Weights of a small sound classifier.
Model: arch conformer, norm layernorm, activation gelu.
Training: soap at rate 0.0048, 12000 steps, batches of 256, held-out accuracy 92%.
Data: trained on synthesized solo parts of chorales (CocoChorales), 39062 training examples, 78.6 epochs.
Rows from block 6 of a small sound classifier, named by matrix and row number. Rows with one number belong to one neuron. Each number is 128 + 32 x the weight over its row's rms, rounded and kept within 0 to 255. All counts start at 0.
After each neuron's rows are labels from the 100 clips, of 14848, where the neuron reaches its highest value: "responds to" is what is common among them. Only what is clearly more common there than usual is listed. The data: synthesized solo parts of chorales (CocoChorales). In brackets: how many of the 100, against the usual share in percent.
# fc1: first MLP up (model.blocks.6.ff1.fc1.weight, 384x128), inputs 0-127
# fc2: first MLP down (model.blocks.6.ff1.fc2.weight, 128x384, transposed), outputs 0-127

fc1.322 [176 117 148 164  25  93 145 105  89  91 140 128 125 107  66  68  90  74  99  93 169 125 179 110 133 116 122 158 145 167 149 156 161 141  86  56 148 158 119  53 119 112  79 129 162 136 164 143 128 148 162 159 108  85 132  79 115 117  81 136 145 191 163  97 159 137 186 110  98 131 174  73 120 141 104  79 151 151 152 136 119 144 201  90 109 137 155 127 136 133  95  97 132  98 138 149 126 140 144 141 146 104 161 101 138 116 152 137 152 183 145 114 140 120 134 138  86 142  75 159 119 165 174 134 104 198 124 110]
fc2.322 [107 123 125 202 155 111 145 176 141 132 157  94 156 124 124  98 135 130 149  77 115 178 101  97  38 133 118 137 167 143  87 108 134 103 117 103 106 123  97 112 214 120 145 148  83 156 157 100 101 135 143 108 134  64 133 123 164  99 131  61 112 121 145  76 124 111 123 190  78 166 165 118 140 130 110 142 148 176 164  93 108  99 211 171 133 152 124 159 117 106 181  90 145 113 179 109 153 139 135  77 149 162 187 153 115 113 139 150  89 169  99  79 165 135  45 151 125 148  94 131  94 122 120 154 124 114  83 144]
responds to: viola (57 vs 8.7); note A#4 (45 vs 10.8); violin (42 vs 13.8); note A4 (33 vs 8.2)

fc1.13 [133 156 174 184 163  99 170 169  86 127 125  46  92 119 127 164 119 137 181 218 103 150 143 121 161 151 117 162 134 124 144 130  97  69 146  99 102 164 137 132 201  83 169 109 136 113 204 163 192 157 100 116 161 123 188 114 128  72 149  81 180 148 110 124 136 137 116 134 119 132 137 149  80  90 146  82 148  99 117 124 124 135 113 121 136  82 138 159 145 126 145  74 150 135 140 121  93 113 134 129  82 196 138 151 145 121 120 143  82 165 117 110 170 156  66 181 190 118 127 142 150 134  99 123  80 127 109  88]
fc2.13 [169 105 177 147 132 148  90  93  96  87  83  77  91 133 185 126 103 190  92 123 179  85  92 136 194 208  65 173  98 132 177 144 118  84 120 106 128 104 168 157 118 134 162 111 111 120  86 137 110  94 119 126 165 143 117 129 137 124  70  99  71 117 165 134 123 164  86 116 134  98 128 169  83 132 161 113  87 167 107 133 116 129 165 104 131  89 197  88 135 102 148 136 112 132 102 186  93 123 136 199 126 127 159 161 101 158 115 126 165  88 180 124 109 144 140 146 178 158 173 175 137 130  96 108 160 130  79 130]
responds to: violin (54 vs 13.8); viola (45 vs 8.7); note A#4 (37 vs 10.8); note A4 (30 vs 8.2)

fc1.355 [ 67 113 127 103 137  73  73 163  66  78 106 148  96 176 152 141 116  78  91  75 157 158 180 153  86 143  86  90 138  91 110 163 115 102 103 134  68  72 141 143 124 177 121 136 121 133  84 137 153 145 138 104  77 118 157  86 142  75 152 120 166 173 116 177 201 111 146 134 115 133 116 134 118 176 102 153  97 123 131  83 127 104 172 106  95 149 166 125 173 102 120  77 154 138 106 111 127 138 131 105 126 123 150 120  99 100 197 132 119 147 177  98 201 122  69 139  84 120 124 146 125  61 169 161  90 133 153 127]
fc2.355 [ 84 159  77 161 167 162 133 157 134 160 142 149 153 135 124 108 182 100 147  99  86 160 135 166  99  94 155  85 155 105 103  75 158 164 158  71  87 179 139 113 152  87  87 145 107 133 161  95  83 192 172 115  88 122 112 112 164  92 147 162 143 121 116 108 173  89 144 146 106 146 125 110 143 164  77 163 145 159 161  67 201  93 141 175 178 134 123 137  83  85 164 101 139 159 134  85 168  82 190 118 138 157 139 159 141 124 135 161 113 107 116 103 122 100  88 156  90  81 111  71 131 140 152 136  86 144  83 172]
responds to: trumpet (100 vs 8.2); note F5 (44 vs 8.1); note G5 (37 vs 6.4); note F#5 (31 vs 7.3)

fc1.242 [112  95 165 142  94  83  79 138  84 166 101 153 110 163  98 117  65  73 116 110 159 122 174 127 107  90 138 143 144 150  94 198 143 119 142  78 119 132 119 112 134 165 110  98 149 111 132 120 158 144 168 149 116 120 129 109 119  64 147 112 164 184 154 119 177 117 152 125  95 128 176  85 110 188 153 207 165 141 144  87 149  96 168  97 109 207 100 130 144 114 142 114 126 133 129 103 158 113 103 136 119 153 151 135 109 109 203 129 120 126 171 107 227  88 127 149  57  92 134  94 144  75 179 138  77 136 146 132]
fc2.242 [ 85 151 105 152 153 112 154 157 165 139 125 126 140 170 100  96 168 104 172  73 106 159 102 176  98 107 149 103 141 110  87  79 147 143 151  61  75 155 118  87 205  94  78 161 104 179 143  96  56 142 123  84 134 104 153 114 167 111 137 141 151 137 114  81 126  63 129 137  96 149 156 120 132 122 116 134 134 161 171 101 153 135 144 170 156 129 160 118  79 103 170  98 144 171 140 133 162  97 200 102 139 165 151 195 143  90 110 155 103 171  94  79 158 103  90 167 117 125 116 128 101 170 138 163 100 102  78 181]
responds to: trumpet (99 vs 8.2); note E5 (37 vs 7.9); note F5 (35 vs 8.1); note D#5 (34 vs 9.2)

fc1.173 [ 98 153 131  97 159  63  65 157  86  88 103 159 103 191 164  85  80  63 133  74 136 144 146 136 124  86 100  92 155 134  90 123 109 129 106 117  65  81 142 156 123 183 140 127 144 128  91  99 145 157 140 112  85 152 185 158 148  42 165 108 128 138 178 171 191  97 111 121 115 138 108  82 115 164 112 107 146 151 117 132  92  98 158  90  87 165 138 112 178  72 150 118 113 144 113 124 145 113 115 130 138  99 183 138 112  91 200 157 119 118 152 118 135 122 127  95  96 106 171 115 164  95 154 153  79  98 178 127]
fc2.173 [121 114  84 192 186 168 135 163 132 178 149 110 150 142 150 111 190 155 119  92  84 149 105 128 120 131 160  93 114  90  83 148 195  95 177 143  72 191 135 145 157  69 107 161  88 145 132 107 119 152 164 159 106  96  99 109 167  94 120 118 124 142  96 104 132 101 119 168  91 158 133 118 134 137  89 160 139 140 157  37 186  91 159 168 127  98 127 133  91  68 150  91 180 137 162 108 138  94 191 114 147 198 148 125 150 117 145 144 143 122 119  95 143 129  64 175 102 103 130 127 112 121 130 148 102 164  86 176]
responds to: trumpet (100 vs 8.2); note F5 (53 vs 8.1); note D#5 (45 vs 9.2); note G5 (36 vs 6.4)

fc1.50 [151  74 112 127 110 103 159 122 229  82  91 150 140 114 141 197 143 164 158 126  96 116 100 132 160 150 178 154 130  94 174 133 169 143 119 153 189 154 115 109 151  72 163 141 119 116 148 161 109  97  94 119 109  64 112  89 133 175 124 106 121  84 101 147 123 135 149 136  77 123 139 183 106  90 178  89 182 110 140 144 114 106 128 136 142 119 173 145 104 126 144 102 145 127  88 147 138 144 229 141 112 145  92 133  73 162 117 147 159  79  75 139 159  94  88 161 129  99 162 123 121 154 137  72 111 193  90  87]
fc2.50 [117 133 100 157  95  94 153 120 158  67  62  90  75 105 115 121  96 128 168 114 127 141 134 159 128 158 113 159 169 182 122  77  55 115 104  44 122 109 136  87 169 151 113 156 181 120 159 103  98  90  90  93 163 193 186 153 107 151 121 114 140 135 152 147  97 125 185 117  96 117 157 129 133 121 158  90 135  76 116 197 109 166 117 131 141  96 149 138 122 182 122 124  89  86  96 167 162 188 155 136 107 154 115 161 129 125 116 107  99 156 146 153  96 138 104  98 126 162 164 107 176 142 101 146 120  65  72  72]
responds to: viola (51 vs 8.7); violin (48 vs 13.8); note A#4 (44 vs 10.8); note A4 (34 vs 8.2)

fc1.270 [180 185 121 133 112 112 130 117 133 140 116 198 111 155  92 135 141 153 185 131 104 104  82 103 152  95 169 177 140 113 148 110 150 145 205  77 187 201 117 111 101  76 122 100 153 118 157 144 109  73 169 143 171 113 136 113  75 141 150 183 203 184 101 115 109 149 152 103 109 143 102 140 104 115 116 175 194 107 165 185 135 127 123 104 123 141 129 164 112  78 106 122 120  93 109 130 104 179 168 122 118  74 144 133 143 116 136 110 137 115  74 159  72  88 186 174 111 165 135 148 186 141 163 107 124 140 125 128]
fc2.270 [103 148 138 139 128  69 170 119 175 107  95 107 131 150  64 100  70  94 183 161 101 127  86 191  76  82 170  96 148 126 103 102 134 143 127  67 106 132  81  88 188 153 121 123 128 158 160 112  86 131 120  63 133  93 202  93 149 111 158 132 145 136 117  77 158 111 168 144 109 151 182 117 147 125 145 134 147 157 113 158 112 136 136 184 173 142 144 135 142 136 148 140 134 142 159 142 191 109 161 128 165 144 199 171 135  99  80 120  82 170  95 114 134 109  82 109  90 126  90  79 101 178 119 155 133  71  97 112]
responds to: viola (55 vs 8.7); violin (44 vs 13.8); note A#4 (40 vs 10.8); note A4 (36 vs 8.2)

fc1.175 [181 152 150 154 100 192 166  64 157 137 128 129 168 123  98  89 104 102 128 181 116  78  84 106  91 137 176 174 137 134 173 153 116 144 161  92 195 176 147  98 110 124 101  75 163 118 128 125 100 126 142 107 122 142 108 152 140 152  81  86 107 176 202  51 104 115 136 125 112 155 174 115 116  72 141 123 155 132 137 131 157  87 170 131 111 148  94 129 169 153 103 178  67 130 159 140 136  74  77 148 114  99  87 164 168 165 153 106 159 128  81 151 108 145 163 124 135 116  72 126 123 167 129  54 137 158 140 127]
fc2.175 [133 128 160 166 155  93 169 173 136  71 116 114  95 113  78  99 105 150 176 166 149 160 112 124  93 117 139 162 152 114 156 128 115 104 129 102 113 115  80 124 162 127 136  96 107 146 166 142 115  93 133 115 134  83 185 139 161  65 153   4 132 152 158  59 156 122 126 153 102 160 188 118  95 118 138 154 164 164 108 127  70 118 151 149 105 157  95 137 175 144 135 100 145 102 151 159 154  95 142 141 154 162 214 177 110 114 102 160 114 172  72  73 116 101 101 159 173 111  89  90  95 103 107 115 135 130  94 145]
responds to: viola (60 vs 8.7); instrument: violin (39 vs 13.8); note A#4 (37 vs 10.8); note A4 (35 vs 8.2)

fc1.184 [180 207 113  90  84 178 125  80 154 145 128 144 173 105 133 141 170 130 183 162 130 101  37 105 114 127 142 167 118  78 152 120 102 129 104  93 196 138 104 117 126 113  78  82 136 134 152 143  97  94 166 145 171  92 104 153 108 212  76 154 102 104 127 134 114 143 131 110  74 129 124 108  74  90 143 115 154 113 134 155 166  87 131 152 137 144 106 160 150 171  94 160 142 185 155 127 191  85 135 137 167 122  73 164 112 178 159 114 127 122  85 139  91  95 153 147  80  99  68 155 121 148 105 130 135 145 137 151]
fc2.184 [115 140 147 152  76  47 188 130 141  89 130 131 133 117  61 103 102  85 220 133 109 140 147 171 128  63 151 109 152 102 146  85  94 142 102  90  93 135 100  60 173 151 103 112 137 118 166 131 134 122  99  60 149  95 186 113 131  93 147 106 175 151 129  86 143 114 197 141 123 153 170 116 135 115 152 161 144 123 113 189  99 112 113 167 166 130 149 179 156 158 131 139 107 138 122 137 199 121 143 128 117 128 158 128 147  76  84 110  69 177 113  95 157 102 154 144 137 110  99  88  87 172 118 154 117  89 120  89]
responds to: viola (58 vs 8.7); instrument: violin (41 vs 13.8); note A#4 (38 vs 10.8); note C5 (35 vs 9.7)

fc1.90 [144 103 139 167  23  78 138 100  55 146  87 120 130 134 102 102 114 125 116 126 157 109 161 153 131 104 113 167 144 129 157 143 153 124 114  53 129 172 138  79 120 169  69 120 183 120 153 153 137 151 158 164 121  72 177 122 109 138  86 147 145 122 171 111 120 131 144 149  87 145 154 101 116 155 144 117 178 121 154 106 178 158 192  99 117 106 122 121 162 129  91  98 144 154 153 163 151  94 161 147 171 161 138 143 171 108 203 138 137 160 119  84 184 108 112 130  60  69  61 136 104 139 170 127 131 184 131 109]
fc2.90 [115 143 108 166 144 106 160 159 170 130 148 138 158 150  83 100 134  87 173  80 121 167 121 140  45 102 137  98 157 128  99  84 124 133 143  61 107 114  94  68 188 113 136 160 108 168 172  93  76 140 129  91 137  85 146 119 156 105 173 102 156 124 113  72 147  90 159 146  77 160 173  87 149 136 107 147 150 139 155  98 104  99 171 167 150 165 116 140  93 111 167 100 139 152 182 113 170 113 167  90 139 142 161 179 129  91  98 163  89 178 101  80 164  95  70 138 110 112 106 113 111 151 143 192  93 105  90 158]
responds to: violin (59 vs 13.8); viola (40 vs 8.7); note A#4 (40 vs 10.8); note C5 (32 vs 9.7)

fc1.101 [ 99 158 123  77 183  98  40 151  63 135 148 173 127 165 185 160 178 153 110 131 149 119 122 146 105 138  64 115 103 139 107 138 123 125  74 152  84 106 131 139  60 136 134 157  99 102  89 145 145 139 134 118 166 139 189 143 159 115 159 112 119 123  82 175 140 124  91 154  94 170 115 166 129 108 126 156 141 108  75  47  96 104 196 160 125 132 141 103 107  81 130 143 148 157 156  83 145 126 119 149 135 182 138 136  97 106  95 148 108 125 128 149 110 190 110 127 110 106 175 151 134 113 114 162  78  87  58 195]
fc2.101 [166 102 139 185 108 106 186 160 155 146 158 161 123 153 192 110 141  68 171  60 108 143 188 126  88 108 132 106 184 193  82  58 112 178  77  52  86 124  97  77 163 137 111 138 112 118 121  92 152 149  84 130 143 115  85 122 156 143 124 135 147 109  96  82  83 102 122 177 148 120 107  73 135 112 140 147 113 117 190 141 117  96 159 181 172 136 136 161 112 150 167 111  96 166  87  85 161 151 113  76  91 123 120 151 128 110 158 123 105 132 133 111 198 131 156 111 131 169 142 113 144 140 145 149 106 153  95 132]
responds to: trumpet (100 vs 8.2); note F5 (41 vs 8.1); note G5 (36 vs 6.4); note D#5 (33 vs 9.2)

fc1.247 [136 162 126  99  98 124 140  99 114 157 126 139 131 152 106 124 142 148 137 109 131  96  36  67 144 128 208 175 131  76  99 120 119 176 153  90 181 160 112 107 103  84 117  83  81 119 134 150 101 120 170 135 164  97 113 127  38 143  94 125 185 159 134  81 129 157 159 127 115 137 100 133  80 111 133 190 158 149 192 125 175 119  86 147 165 189  98 169  82 126 112 145 141 137 123 112 154 155 142 139  93 128 138 134 125 131 140 101  99 162 108 130 124  76 222 137  74 110  80  98 143 157 161 103 130 124 174 156]
fc2.247 [ 88 160 113 138 109  83 170 143 173 131 134 142 132 142  58 110 116  89 199 135 103 155 135 182  87  79 180  98 130 115 110  82 112 168 120  65  81 109  96  56 161 132 114 133 123 163 180 116  97 119 116  51 144  88 184  87 151 101 147 150 160 141 123  92 147  91 171 139 113 165 179 117 137 108 144 131 171 129 137 133 137 130 134 168 167 153 163 149 115 139 147 137 137 142 147 150 183 111 166 114 160 143 154 166 159  85  80 145  83 188 105  99 131  78 106 128 104 123  81 105  85 192 129 169 105  94  87 118]
responds to: viola (54 vs 8.7); violin (45 vs 13.8); note A#4 (40 vs 10.8); note A4 (34 vs 8.2)

fc1.20 [ 61  95  90 174 128  71 162 152  76 147 148 199 193 138 105 136 136  75 119  67 103 115 144 112 166 121 150  98 123 125 115 124 145 143 166 159 145 106 132  80 108 113 153 192 146 127 145 106 121 162  97 187  74 118 177 119 137  42 121 211 112 112 162 163 155 115 135  87 129 124 135 123 117 141 130 173 107 114  99 164 114  85 145 108 133  78  64 112  74  68 145 102 159  98 105 144  99  88 171 140 124 115 137 132 129 137 155 162 115 122 176 137 109 156 122 167  83  73  98  86 115  98 151 159 101 156 113 118]
fc2.20 [ 82 131  90  93 120 148  74 143 131 156 161 161 188 101 129  88 127 136 110 171  80 174 157 132  96 123 153 197 208 101 104  95 113 190 149 114 122 135 172 115 122  80 116 134 109 131 168 124 160 144 131 157  78 101 128 114 113 119 131 115  69 123 110 132 181  88 125 147  62 163  77 101 169 196 109 153 136 143 106  82 127 108 143 197 134 146  27 158 110 105 165 150 139 149 113  83 144 155 158 134 106 112 146 144 120 177 157 172 123  92 121  93 126 128 118 131  91 156  75 113 116 171 162  82 113 131 154 160]
responds to: trumpet (100 vs 8.2); note F5 (53 vs 8.1); note G5 (41 vs 6.4); note D#5 (40 vs 9.2)

fc1.267 [151 154 157 139 125  87 211  78 162 130 117  66 124 138  97 164 160 174 164 169 114 178  65 122 140 121 210 172 151  75 180 112 175 140 125  80 106 188 104 124 130  85 125 107 146 122 185 157 119 159 146 144 131  96 105 124 128 127 110 114 197 153  77  97  94 149 164 130 169 109 142  94 116  90 173  73 149 110 151 143 142 140 103 105 165 108 198 137  99 158 114  92 129 148 134 188 118 133 145 125 115 155 104 168 160  99 113 159 116 130  95 156 176  81 128 168 111 132 135 123 105 172 150  81 135 188 114 118]
fc2.267 [129 140 190 109 142 111 117 103 147  59  56 100  84 128 139 130 108 132 125 157 172  96  96 160 150 163 107 155 113 147 139  83  74 115 110  65 166  77 137 132 124 136 145 120 119 134 136 140  71  64 104  36 186 187 149 118 152 141 108 134 157  67 156 107 110 123 142  88 109 122 158 164  96 159 146 118 127 164 146 161 104 148 116 125 159 128 185  68 108 146 161 128 121 141 123 174 128 108 144 164 138 107 158 182 101 154 106 127  92 153 134 114  92  85 124 107 140 145 140 128 119 133  68 146 158  49  36 132]
responds to: viola (56 vs 8.7); violin (43 vs 13.8); note A#4 (38 vs 10.8); note A4 (36 vs 8.2)

fc1.223 [146 119 136 145 103 113  51 129 128 153 118 182 105 165 105 123  70 166 122 139 140 102 111 104  51 144 132 126 134 127 105 144 107 141 165 144 201 153 128 127 152  82  93 115 165 122 129 115 129  79 151 112 173 115 189 186 133 169 155 109  81 124  34 122 144  88  85 140  91 171 155 137 143 110 177 174 185  91 126 127 114 113 189 165 112 113  89  98 140 142 141 140 132 170 126 101 178 138  85 175 168 122 123 166  98 126 150 166 112 113  62 146 128 149 112  75 130  79  85 165 125 139 100 132  57 143 105  95]
fc2.223 [171 142 136 183 147  95 205 169 155 140  93 140 107 158 128  70 131 112 190 100 139 161 166 127  90 118 163 120 166 126 119 122 112 145  95  77  67 124 108  95 165 134 104 112  48 150 165 144 128 105 165  87 144  96 115  93 165  83 119  65 170  96 160  86 130 126 182 185 118 117 170 103 100 141 139 125 126 149 150 113 105  90 142 121 158 157 150 136 118 112 124  95 115 115 134 123 171  84 110  68 156 183 132 179 142  71 118 143  88 191  67  79 179  99 131 137 145 133 109 100  89 150 115 133 115 135  80 168]
responds to: viola (52 vs 8.7); violin (47 vs 13.8); note A#4 (44 vs 10.8); note A4 (33 vs 8.2)

fc1.251 [146 104 151 166  86 140 109  86 132 182 109 126 137 148  56  70  93 136 109 150 113  72 171 115  82 130 157 147 146 147 141 149 108 150 166 101 209 156 145 109 133 104  73 140 164 139 182 118 123 104 147 145 169 168 126 169 115 151 159 117 123  98 135  92 156 121 116  96  75 139 165 141 161  94 149 159 166 133 111 128 167 135 203 134 132 126  86 115 159 152 127 126  83 124 158 106 154  66  75 134 207 103  85 139 171 122 148 152 165 138  75 155 171 116  55  80 134  90  85 132 108 149 110 117 107 103 130  58]
fc2.251 [202 119 144 157 161 121 147 159 148  95 121 148  78 146  87  76 106  97 167 129 164 156 127 136  68 108 125 162 193 141 136 127 106 121 140 104 121 127 119 136 130 118  66 116  63 114 147 135 144  82 145 108 149  84 116 127 134  91 164  14 135 143 156  98 128 135 187 195 117 116 179  87 145 173 151 152 151 167 135 127  88  94 142  75 114 175  92 117 146 114 114  78 125 163 135 103 125 140 110  93 183 135 158 192 141 108 136 181  96 160  44  97 173 124 126 156 156 121 110 137 121 130 108 126 102 124  79 155]
responds to: viola (54 vs 8.7); violin (45 vs 13.8); note A#4 (40 vs 10.8); note A4 (39 vs 8.2)

fc1.162 [117  87 129  98 166  75 102 124 161 115  93  96 130 129 118 184  86 128 103 111 151 175 111 124 130 128  53 122  89 124 112 140 151 114 107 194  80  52 150 165 155 125 152 122  97 146 134 206 134 136 164 103 159  85 137  69 145 111 128 138 138 141 132 147 209 107  84 166 106 105 117 139 139 114 149 177 108 172  98 108 114 156 147 114  94 102 109 107  85 103 128 131 116 175 136 106 146 174 136 135 104 206 197  95 124  83 108 158 118 109 176 104 132 125  66 148 141 110 166 178  81 147 102  82 118 176 180 153]
fc2.162 [141 104 123 142 119 134 118 113  99 131  95 118  60 140 140 116 130 158 133 136 129 102 179 142 206 173  90 189 109 193 169 155  69 105  76  84 111 163 157 109 119 155 165 110 137 103  92 127 130 144  66 155 109 174 129 153  76 131 131 126  95 127 209 134  83 179 115  97 196  83  91 150 104 125 162 147 101 142 132 170 113 161  81 109 139 120 132  85 105 143 105 141  77 120  80 124 132 144 118  99  51 111 130 114 125  99 151  68 151 136 180 125 140 149 156  88 149 152 176 118 152  79 109 121 159 168 191 112]
responds to: trumpet (100 vs 8.2); note F5 (45 vs 8.1); note D#5 (38 vs 9.2); note G5 (33 vs 6.4)

fc1.31 [ 90  97  90 113 167 135 117 127  63  88 138 152 168 134 161 111 133 107  73  45 118 147 138  83 147  94 112  83 100 157  70 147 121 130 104 178  88 150 139 169 121 130 129 143 150 124 121  46 157 129 120 175 111 162  79  87 129  60  76 176 144 155 118 165 119 131  97 134  93 133 103  95 120 140  82 145  67 115 127 127 131  93  93 114 120 109 140 148  96  88 153  90 137  85 104 130 131 112 152  36 109  76 163  91  98  83 121  89 115  90 155 123 115 142 199 190  91 133 132  90 124 102 145  96 149 144 135 150]
fc2.31 [ 81 184  97 100 161 189  89 122  66 194 142 139 152 122 154 146 126 140 106 154 100 179 148  69 114 152 155 150 103 101  95 206 120 167 189 150 128 117 172 132 126 117 131 141 126 163 182 147 161 156 161 193  86 133 120 128  96  98 148 154  73 131 150 162 194 142 110  94 145 141  84 140 146 161  97 176 122 102  93  81 122 107 142 167 120 110  31 116 130 110 119 150 138  84 151 103 129 108 162 144  89 111 119 101 131 121 159 136 131  89 142 112 113 133 130  95  83 122 101  64 149  99 181 114 122 186 170 147]
responds to: trumpet (100 vs 8.2); note F5 (65 vs 8.1); note D#5 (48 vs 9.2); note G5 (47 vs 6.4)

fc1.64 [155 198 118 128 134 157 104 103  95 111 120 138 132 179 182 119 177  90  97 101 180 149 119 171 128 126 132 155 117 178 102 150 129  62 111  62 121 131 183 128  87 181 159 129 163  97 161 143 164 118 170 135 155 166 132 135 126 115 114 137 161 152 161 129 132  85 130 149 115  80 124 106 146 112  72 102 138 108  93 103 143 144 161  70 120  93 230 124 239  89 133 120  93 169 149 121 131 111 147 140 171 140 121 143 188 126 135 101 161 112 135 143 164  82 142 105  85 130 181 139 101  99 144 151 110  67 118 155]
fc2.64 [147 160 133 173 145  70 173 191 170 152 174 133  79 146 117  90 169 126 131  90 133 202 133  99 129  97 153  82 135 110 112  99 113 110 131 112  42 165 102 110 155 110  92 146  86 163 155 141 145 132 105 118  67  95 145 110 127  69  95  74 151 143 131  86 119  82 155 167 129 133 143 114 154 132 108 170  92 148 156 180 102 115 156 159 151 122 121 152  64 136 151  52 102 188 148 103 102 113 145  71 114 109 188 195 131  83 115 145  75 183 133 109 166 128 147 143 152 121 137 148 125 121 114 153 149  88 100 124]
responds to: trumpet (100 vs 8.2); note F5 (43 vs 8.1); note D#5 (36 vs 9.2); note F#5 (34 vs 7.3)

fc1.257 [112 137 122 151 152 101 123 182  83 120 154 152 152 128 127 122 102  96 130  97 123 196 141 130 192  95 106 112 162 144  90 157 120 127 147 184 107 146 116 160 191  86 159 135 182 118 164  92 138 137 144 149  91 134 125  90  79  45 125 152 130 180 119 165 191 109 143 108 102 114 147 101 113 144 124 156 103 140  90 195 126  97 110 110 120  79 104 138 116  95 157  91 136  94  82 142 117 148 173 106  86  96 157 124 113  86 149 123  88 134 165 113 120 144 206 244  54 128 153 113 117  88 138 115 122 111 149 165]
fc2.257 [ 78 168 101  91 170 192  62 120  86 167 166 137 156 124 135 138 148 145 107 160 102 157 142 107 114 132 144 178 138 112 103 160 143 165 191 138 123 137 180 155 124 106 125 146 109 149 177 115 143 173 158 204  67 117 103 132  95  73 157 128  65 134 146 150 186 138 105  92 104 143  87 115 155 178  85 163 123 150 116  93 121 101 160 187 116 108  20 126 121  88 155 148 153 112 174 111 141 112 165 146 111 116 163 125 124 158 159 168 133  74 141 110 141 129 124 121  95 118  72  71 119 121 171 124 110 164 151 155]
responds to: trumpet (100 vs 8.2); note F5 (49 vs 8.1); note G5 (39 vs 6.4); note D#5 (39 vs 9.2)

fc1.339 [ 93 130 129 128 135  64  88 171  70 114 109 156  75 155 165 151 133  81 100  95 141 113 112 131  97 124 111  95 152 158  59 162 134  74  88 101  48  69  97 119 115 189  94 122 116 129 157 117 125 154 145 149 119  97 135 124 128  83 130 128 131 131 154 162 184 124 117 117 106 113 137  84 126 205  80 165 147 136 110  72 136 136 166  99  82 101 108 115 116  78 122 105 149 156 142 102 119 133 142 111 127 130 140 109  87  87 201 125  98 170 147  48 183 102  87 108  68 123 148 104 127  88 175 187 131  97 145 125]
fc2.339 [ 77 150  76 121 117 114 148 168 178 161 155 122 130 149 133 110 182 113 168  62  99 176  93 142 127 107 141  84 121 114  56  58 100 148 118 119 102 163 101  88 181  89  97 164 111 156 119  87  75 159 113 101  96  85 149  81 128 123 119 176 179 106  92 126  99  67 132 156 135 139 144 129 144 103 128 108 120 158 183 141 159 128 120 182 138 160 166 126  73 132 177  87 130 174 134  66 136 136 168  60 124 157 117 179 128  79 131 123  77 154 143 101 167 132 116 153 113 143 135 149  96 161 140 155 101  68 105 152]
responds to: trumpet (100 vs 8.2); note F5 (40 vs 8.1); note G5 (31 vs 6.4); note D#5 (30 vs 9.2)

fc1.123 [167 116 137 155 128  87 175 125 141 108 105 121 147 106 105 107 111 122 150  98 113 108 148  88 197  89 199 159 160 114 172 120 197 132 157  98 159 195 108  85 160  64 128 139 144  97 183 154 126 117 150 175 109  90 143  65 105 151 126 156 150 147 123  59 146 116 173  99  89 164 145 153 123 127 158 123 137 132 157 177 134 106 111 123 117 120 155 155  73  90 134 108 128  94 116 156  87 165 218 117 114 108 135 115 147 130 145 169 160 121 106 112 153  96  87 201 103 113 106 116 155 150 160  52 133 182 112  74]
fc2.123 [ 69 151 115 116 108  63 134 134 217 107 128 147 137 133  74 107  90 111 159 146  97 169  66 172  56 118 141 162 172 130  73  73 101 177 109  81 152 105 101  82 183 127 112 144 145 143 170  93  73 111 113  68 132  84 203  91 159 145 111 146 130 134 105 122 149  88 157 160  89 167 155 116 147 149 132  94 168 151 116 133 119 158 139 176 154 166 107 157 120 134 161 146 130 147 145 116 181 168 154 114 134 136 161 177 110 127 121 144 105 137 103  99 116 128  80 145  80 157 100 125  99 178 134 130 128  54 114 123]
responds to: viola (51 vs 8.7); violin (48 vs 13.8); note A#4 (40 vs 10.8); note A4 (32 vs 8.2)

fc1.144 [177 185 122 167 109 150 174 120 108 145 115 150 133 151  76 157  89 137 155 151 108 101 137 149 153  97 198 171 149 111 117 126 166 117 174  74 148 190 107  91 140  92 101 117 180 132 158  87 109 105 133 169 129 109 120 197  74 109 137 125 171 215 174 130  54 170 168 108 137 114 138  88 136 145 151 147 166 109 165 203 118 127  98  79 103 144 165 155 119 101 135 132 132  96 111 136  97 154 159 116 123  50 102 166 111 147 143 112 131 103  74 139 126 105 187 178 106  93 108  81 149 113 125 100 117 126 155 130]
fc2.144 [ 61 132 108 129 129 100 152 108 167 145 101  70 169 125 100 118 116 125 162 144 116 146  46 159 107  63 122  95  57 111 127 113 165  88 188 130 120 134 107 148 199 123 131 141 146 168 132 134  89 145 118  91 157  61 165  65 146 137 125 139 140 156  92 108 112  83 111 125  83 169 183 167 121  90 107 104 133 119 105 124 140 159 144 194 126  89 170 105 159 132 133 118 134 120 181 176 187 108 175 119 182 175 167 157 121  77  72 100 121 159 146 114 102 150 103 162 121 107 111 131  80 165 102 145 135  74 106 125]
responds to: viola (57 vs 8.7); violin (42 vs 13.8); note A#4 (39 vs 10.8); note A4 (35 vs 8.2)

fc1.372 [172 165 157 131 105 108 139  60 122 166 117 160 148 136  61 115 129 180 160 163 110 122 107  79 188  69 179 168 150  82 162 113 184 133 187  83 173 196  87 120 128  56 128 123 113 131 160 163 120  90 157 146 139  97 133 115  63 130 132 145 186 152 132  81  97 147 169 112 106 162 111 133 123 124 128 172 127 100 140 180 150 106 103 105 149 153 147 179  90  84 115 126 103 128 140 153 110 140 169 128 153  78 124 137 184 117 106 171 144 121  68 149 107  99 130 179 103 117 118 118 147 140 122  65 180 124 139 166]
fc2.372 [115 103 123 142 110  65 179 136 180 108 115  83  97 124  38 132  83 103 186 183 106 118  71 198  89 112 121 138 141 138 120  92 123 136 131  74 131 127  95  80 170 155 120 114 133 126 154 123  91 130 108  71 162  77 194  86 148 117 148 153 135 145 129  97 134 116 173 148 114 140 194 113 145 131 135  94 155 170 118 172 117 160 132 163 157 154 151 146 142 179 150 153 154 133 147 158 188 127 157 117 153 147 189 151 130  97  87 113  87 176 112 117 112 102  82 134 104 132  73  96  92 164  99 158 139  87  71  90]
responds to: viola (55 vs 8.7); violin (44 vs 13.8); note A#4 (41 vs 10.8); note A4 (37 vs 8.2)

fc1.149 [145 121 125  76 170 120  73 143 101 148 113 176 110 150 121 173  86 131 156 152 139  61 133 151 124 110 169 116 165 119 122 157 117 127 150  96 144 129 171 103  41 171  88  46 121 124 156 125 116 134 173 143 146  94 132 133  70 142 101 109 188 209 176 130 116 122  94 164 116 138 109 134 116 168 163 207 181 104 153 111 185  87  65 101 130 180 107 125 124 116 142 178 140 158 117 126 157 150 142 165  99 122 138 140 107 125 171  72  84 137 130 128 154  45 167 118  89  98 104 144 148 125 152 115 131 106 155 136]
fc2.149 [119 170 109 131 126 104 187 156 168 142 158 152 129 167  70 138 135  90 163 130  99 146 122 151  99  81 175  88 119 131  68  78 159 134 166 107  77 128  78  94 185 123 108 149 120 168 188 117  71 152 118 109 116 105 197 104 136  94 143 133 115 149  99  75 109  88 148 148 102 155 182 100 147 115 105 136 151 120 139 108 125 122 135 174 139 143 116 157 117 122 149  81 140 142 178 127 153  96 199 116 157 156 152 167 157  79  86 150  87 200 105 111 125 115  64 155  81 122  92  88 100 165 147 158 116 104  51 124]
responds to: violin (65 vs 13.8); note A#4 (35 vs 10.8); viola (34 vs 8.7); note A4 (29 vs 8.2)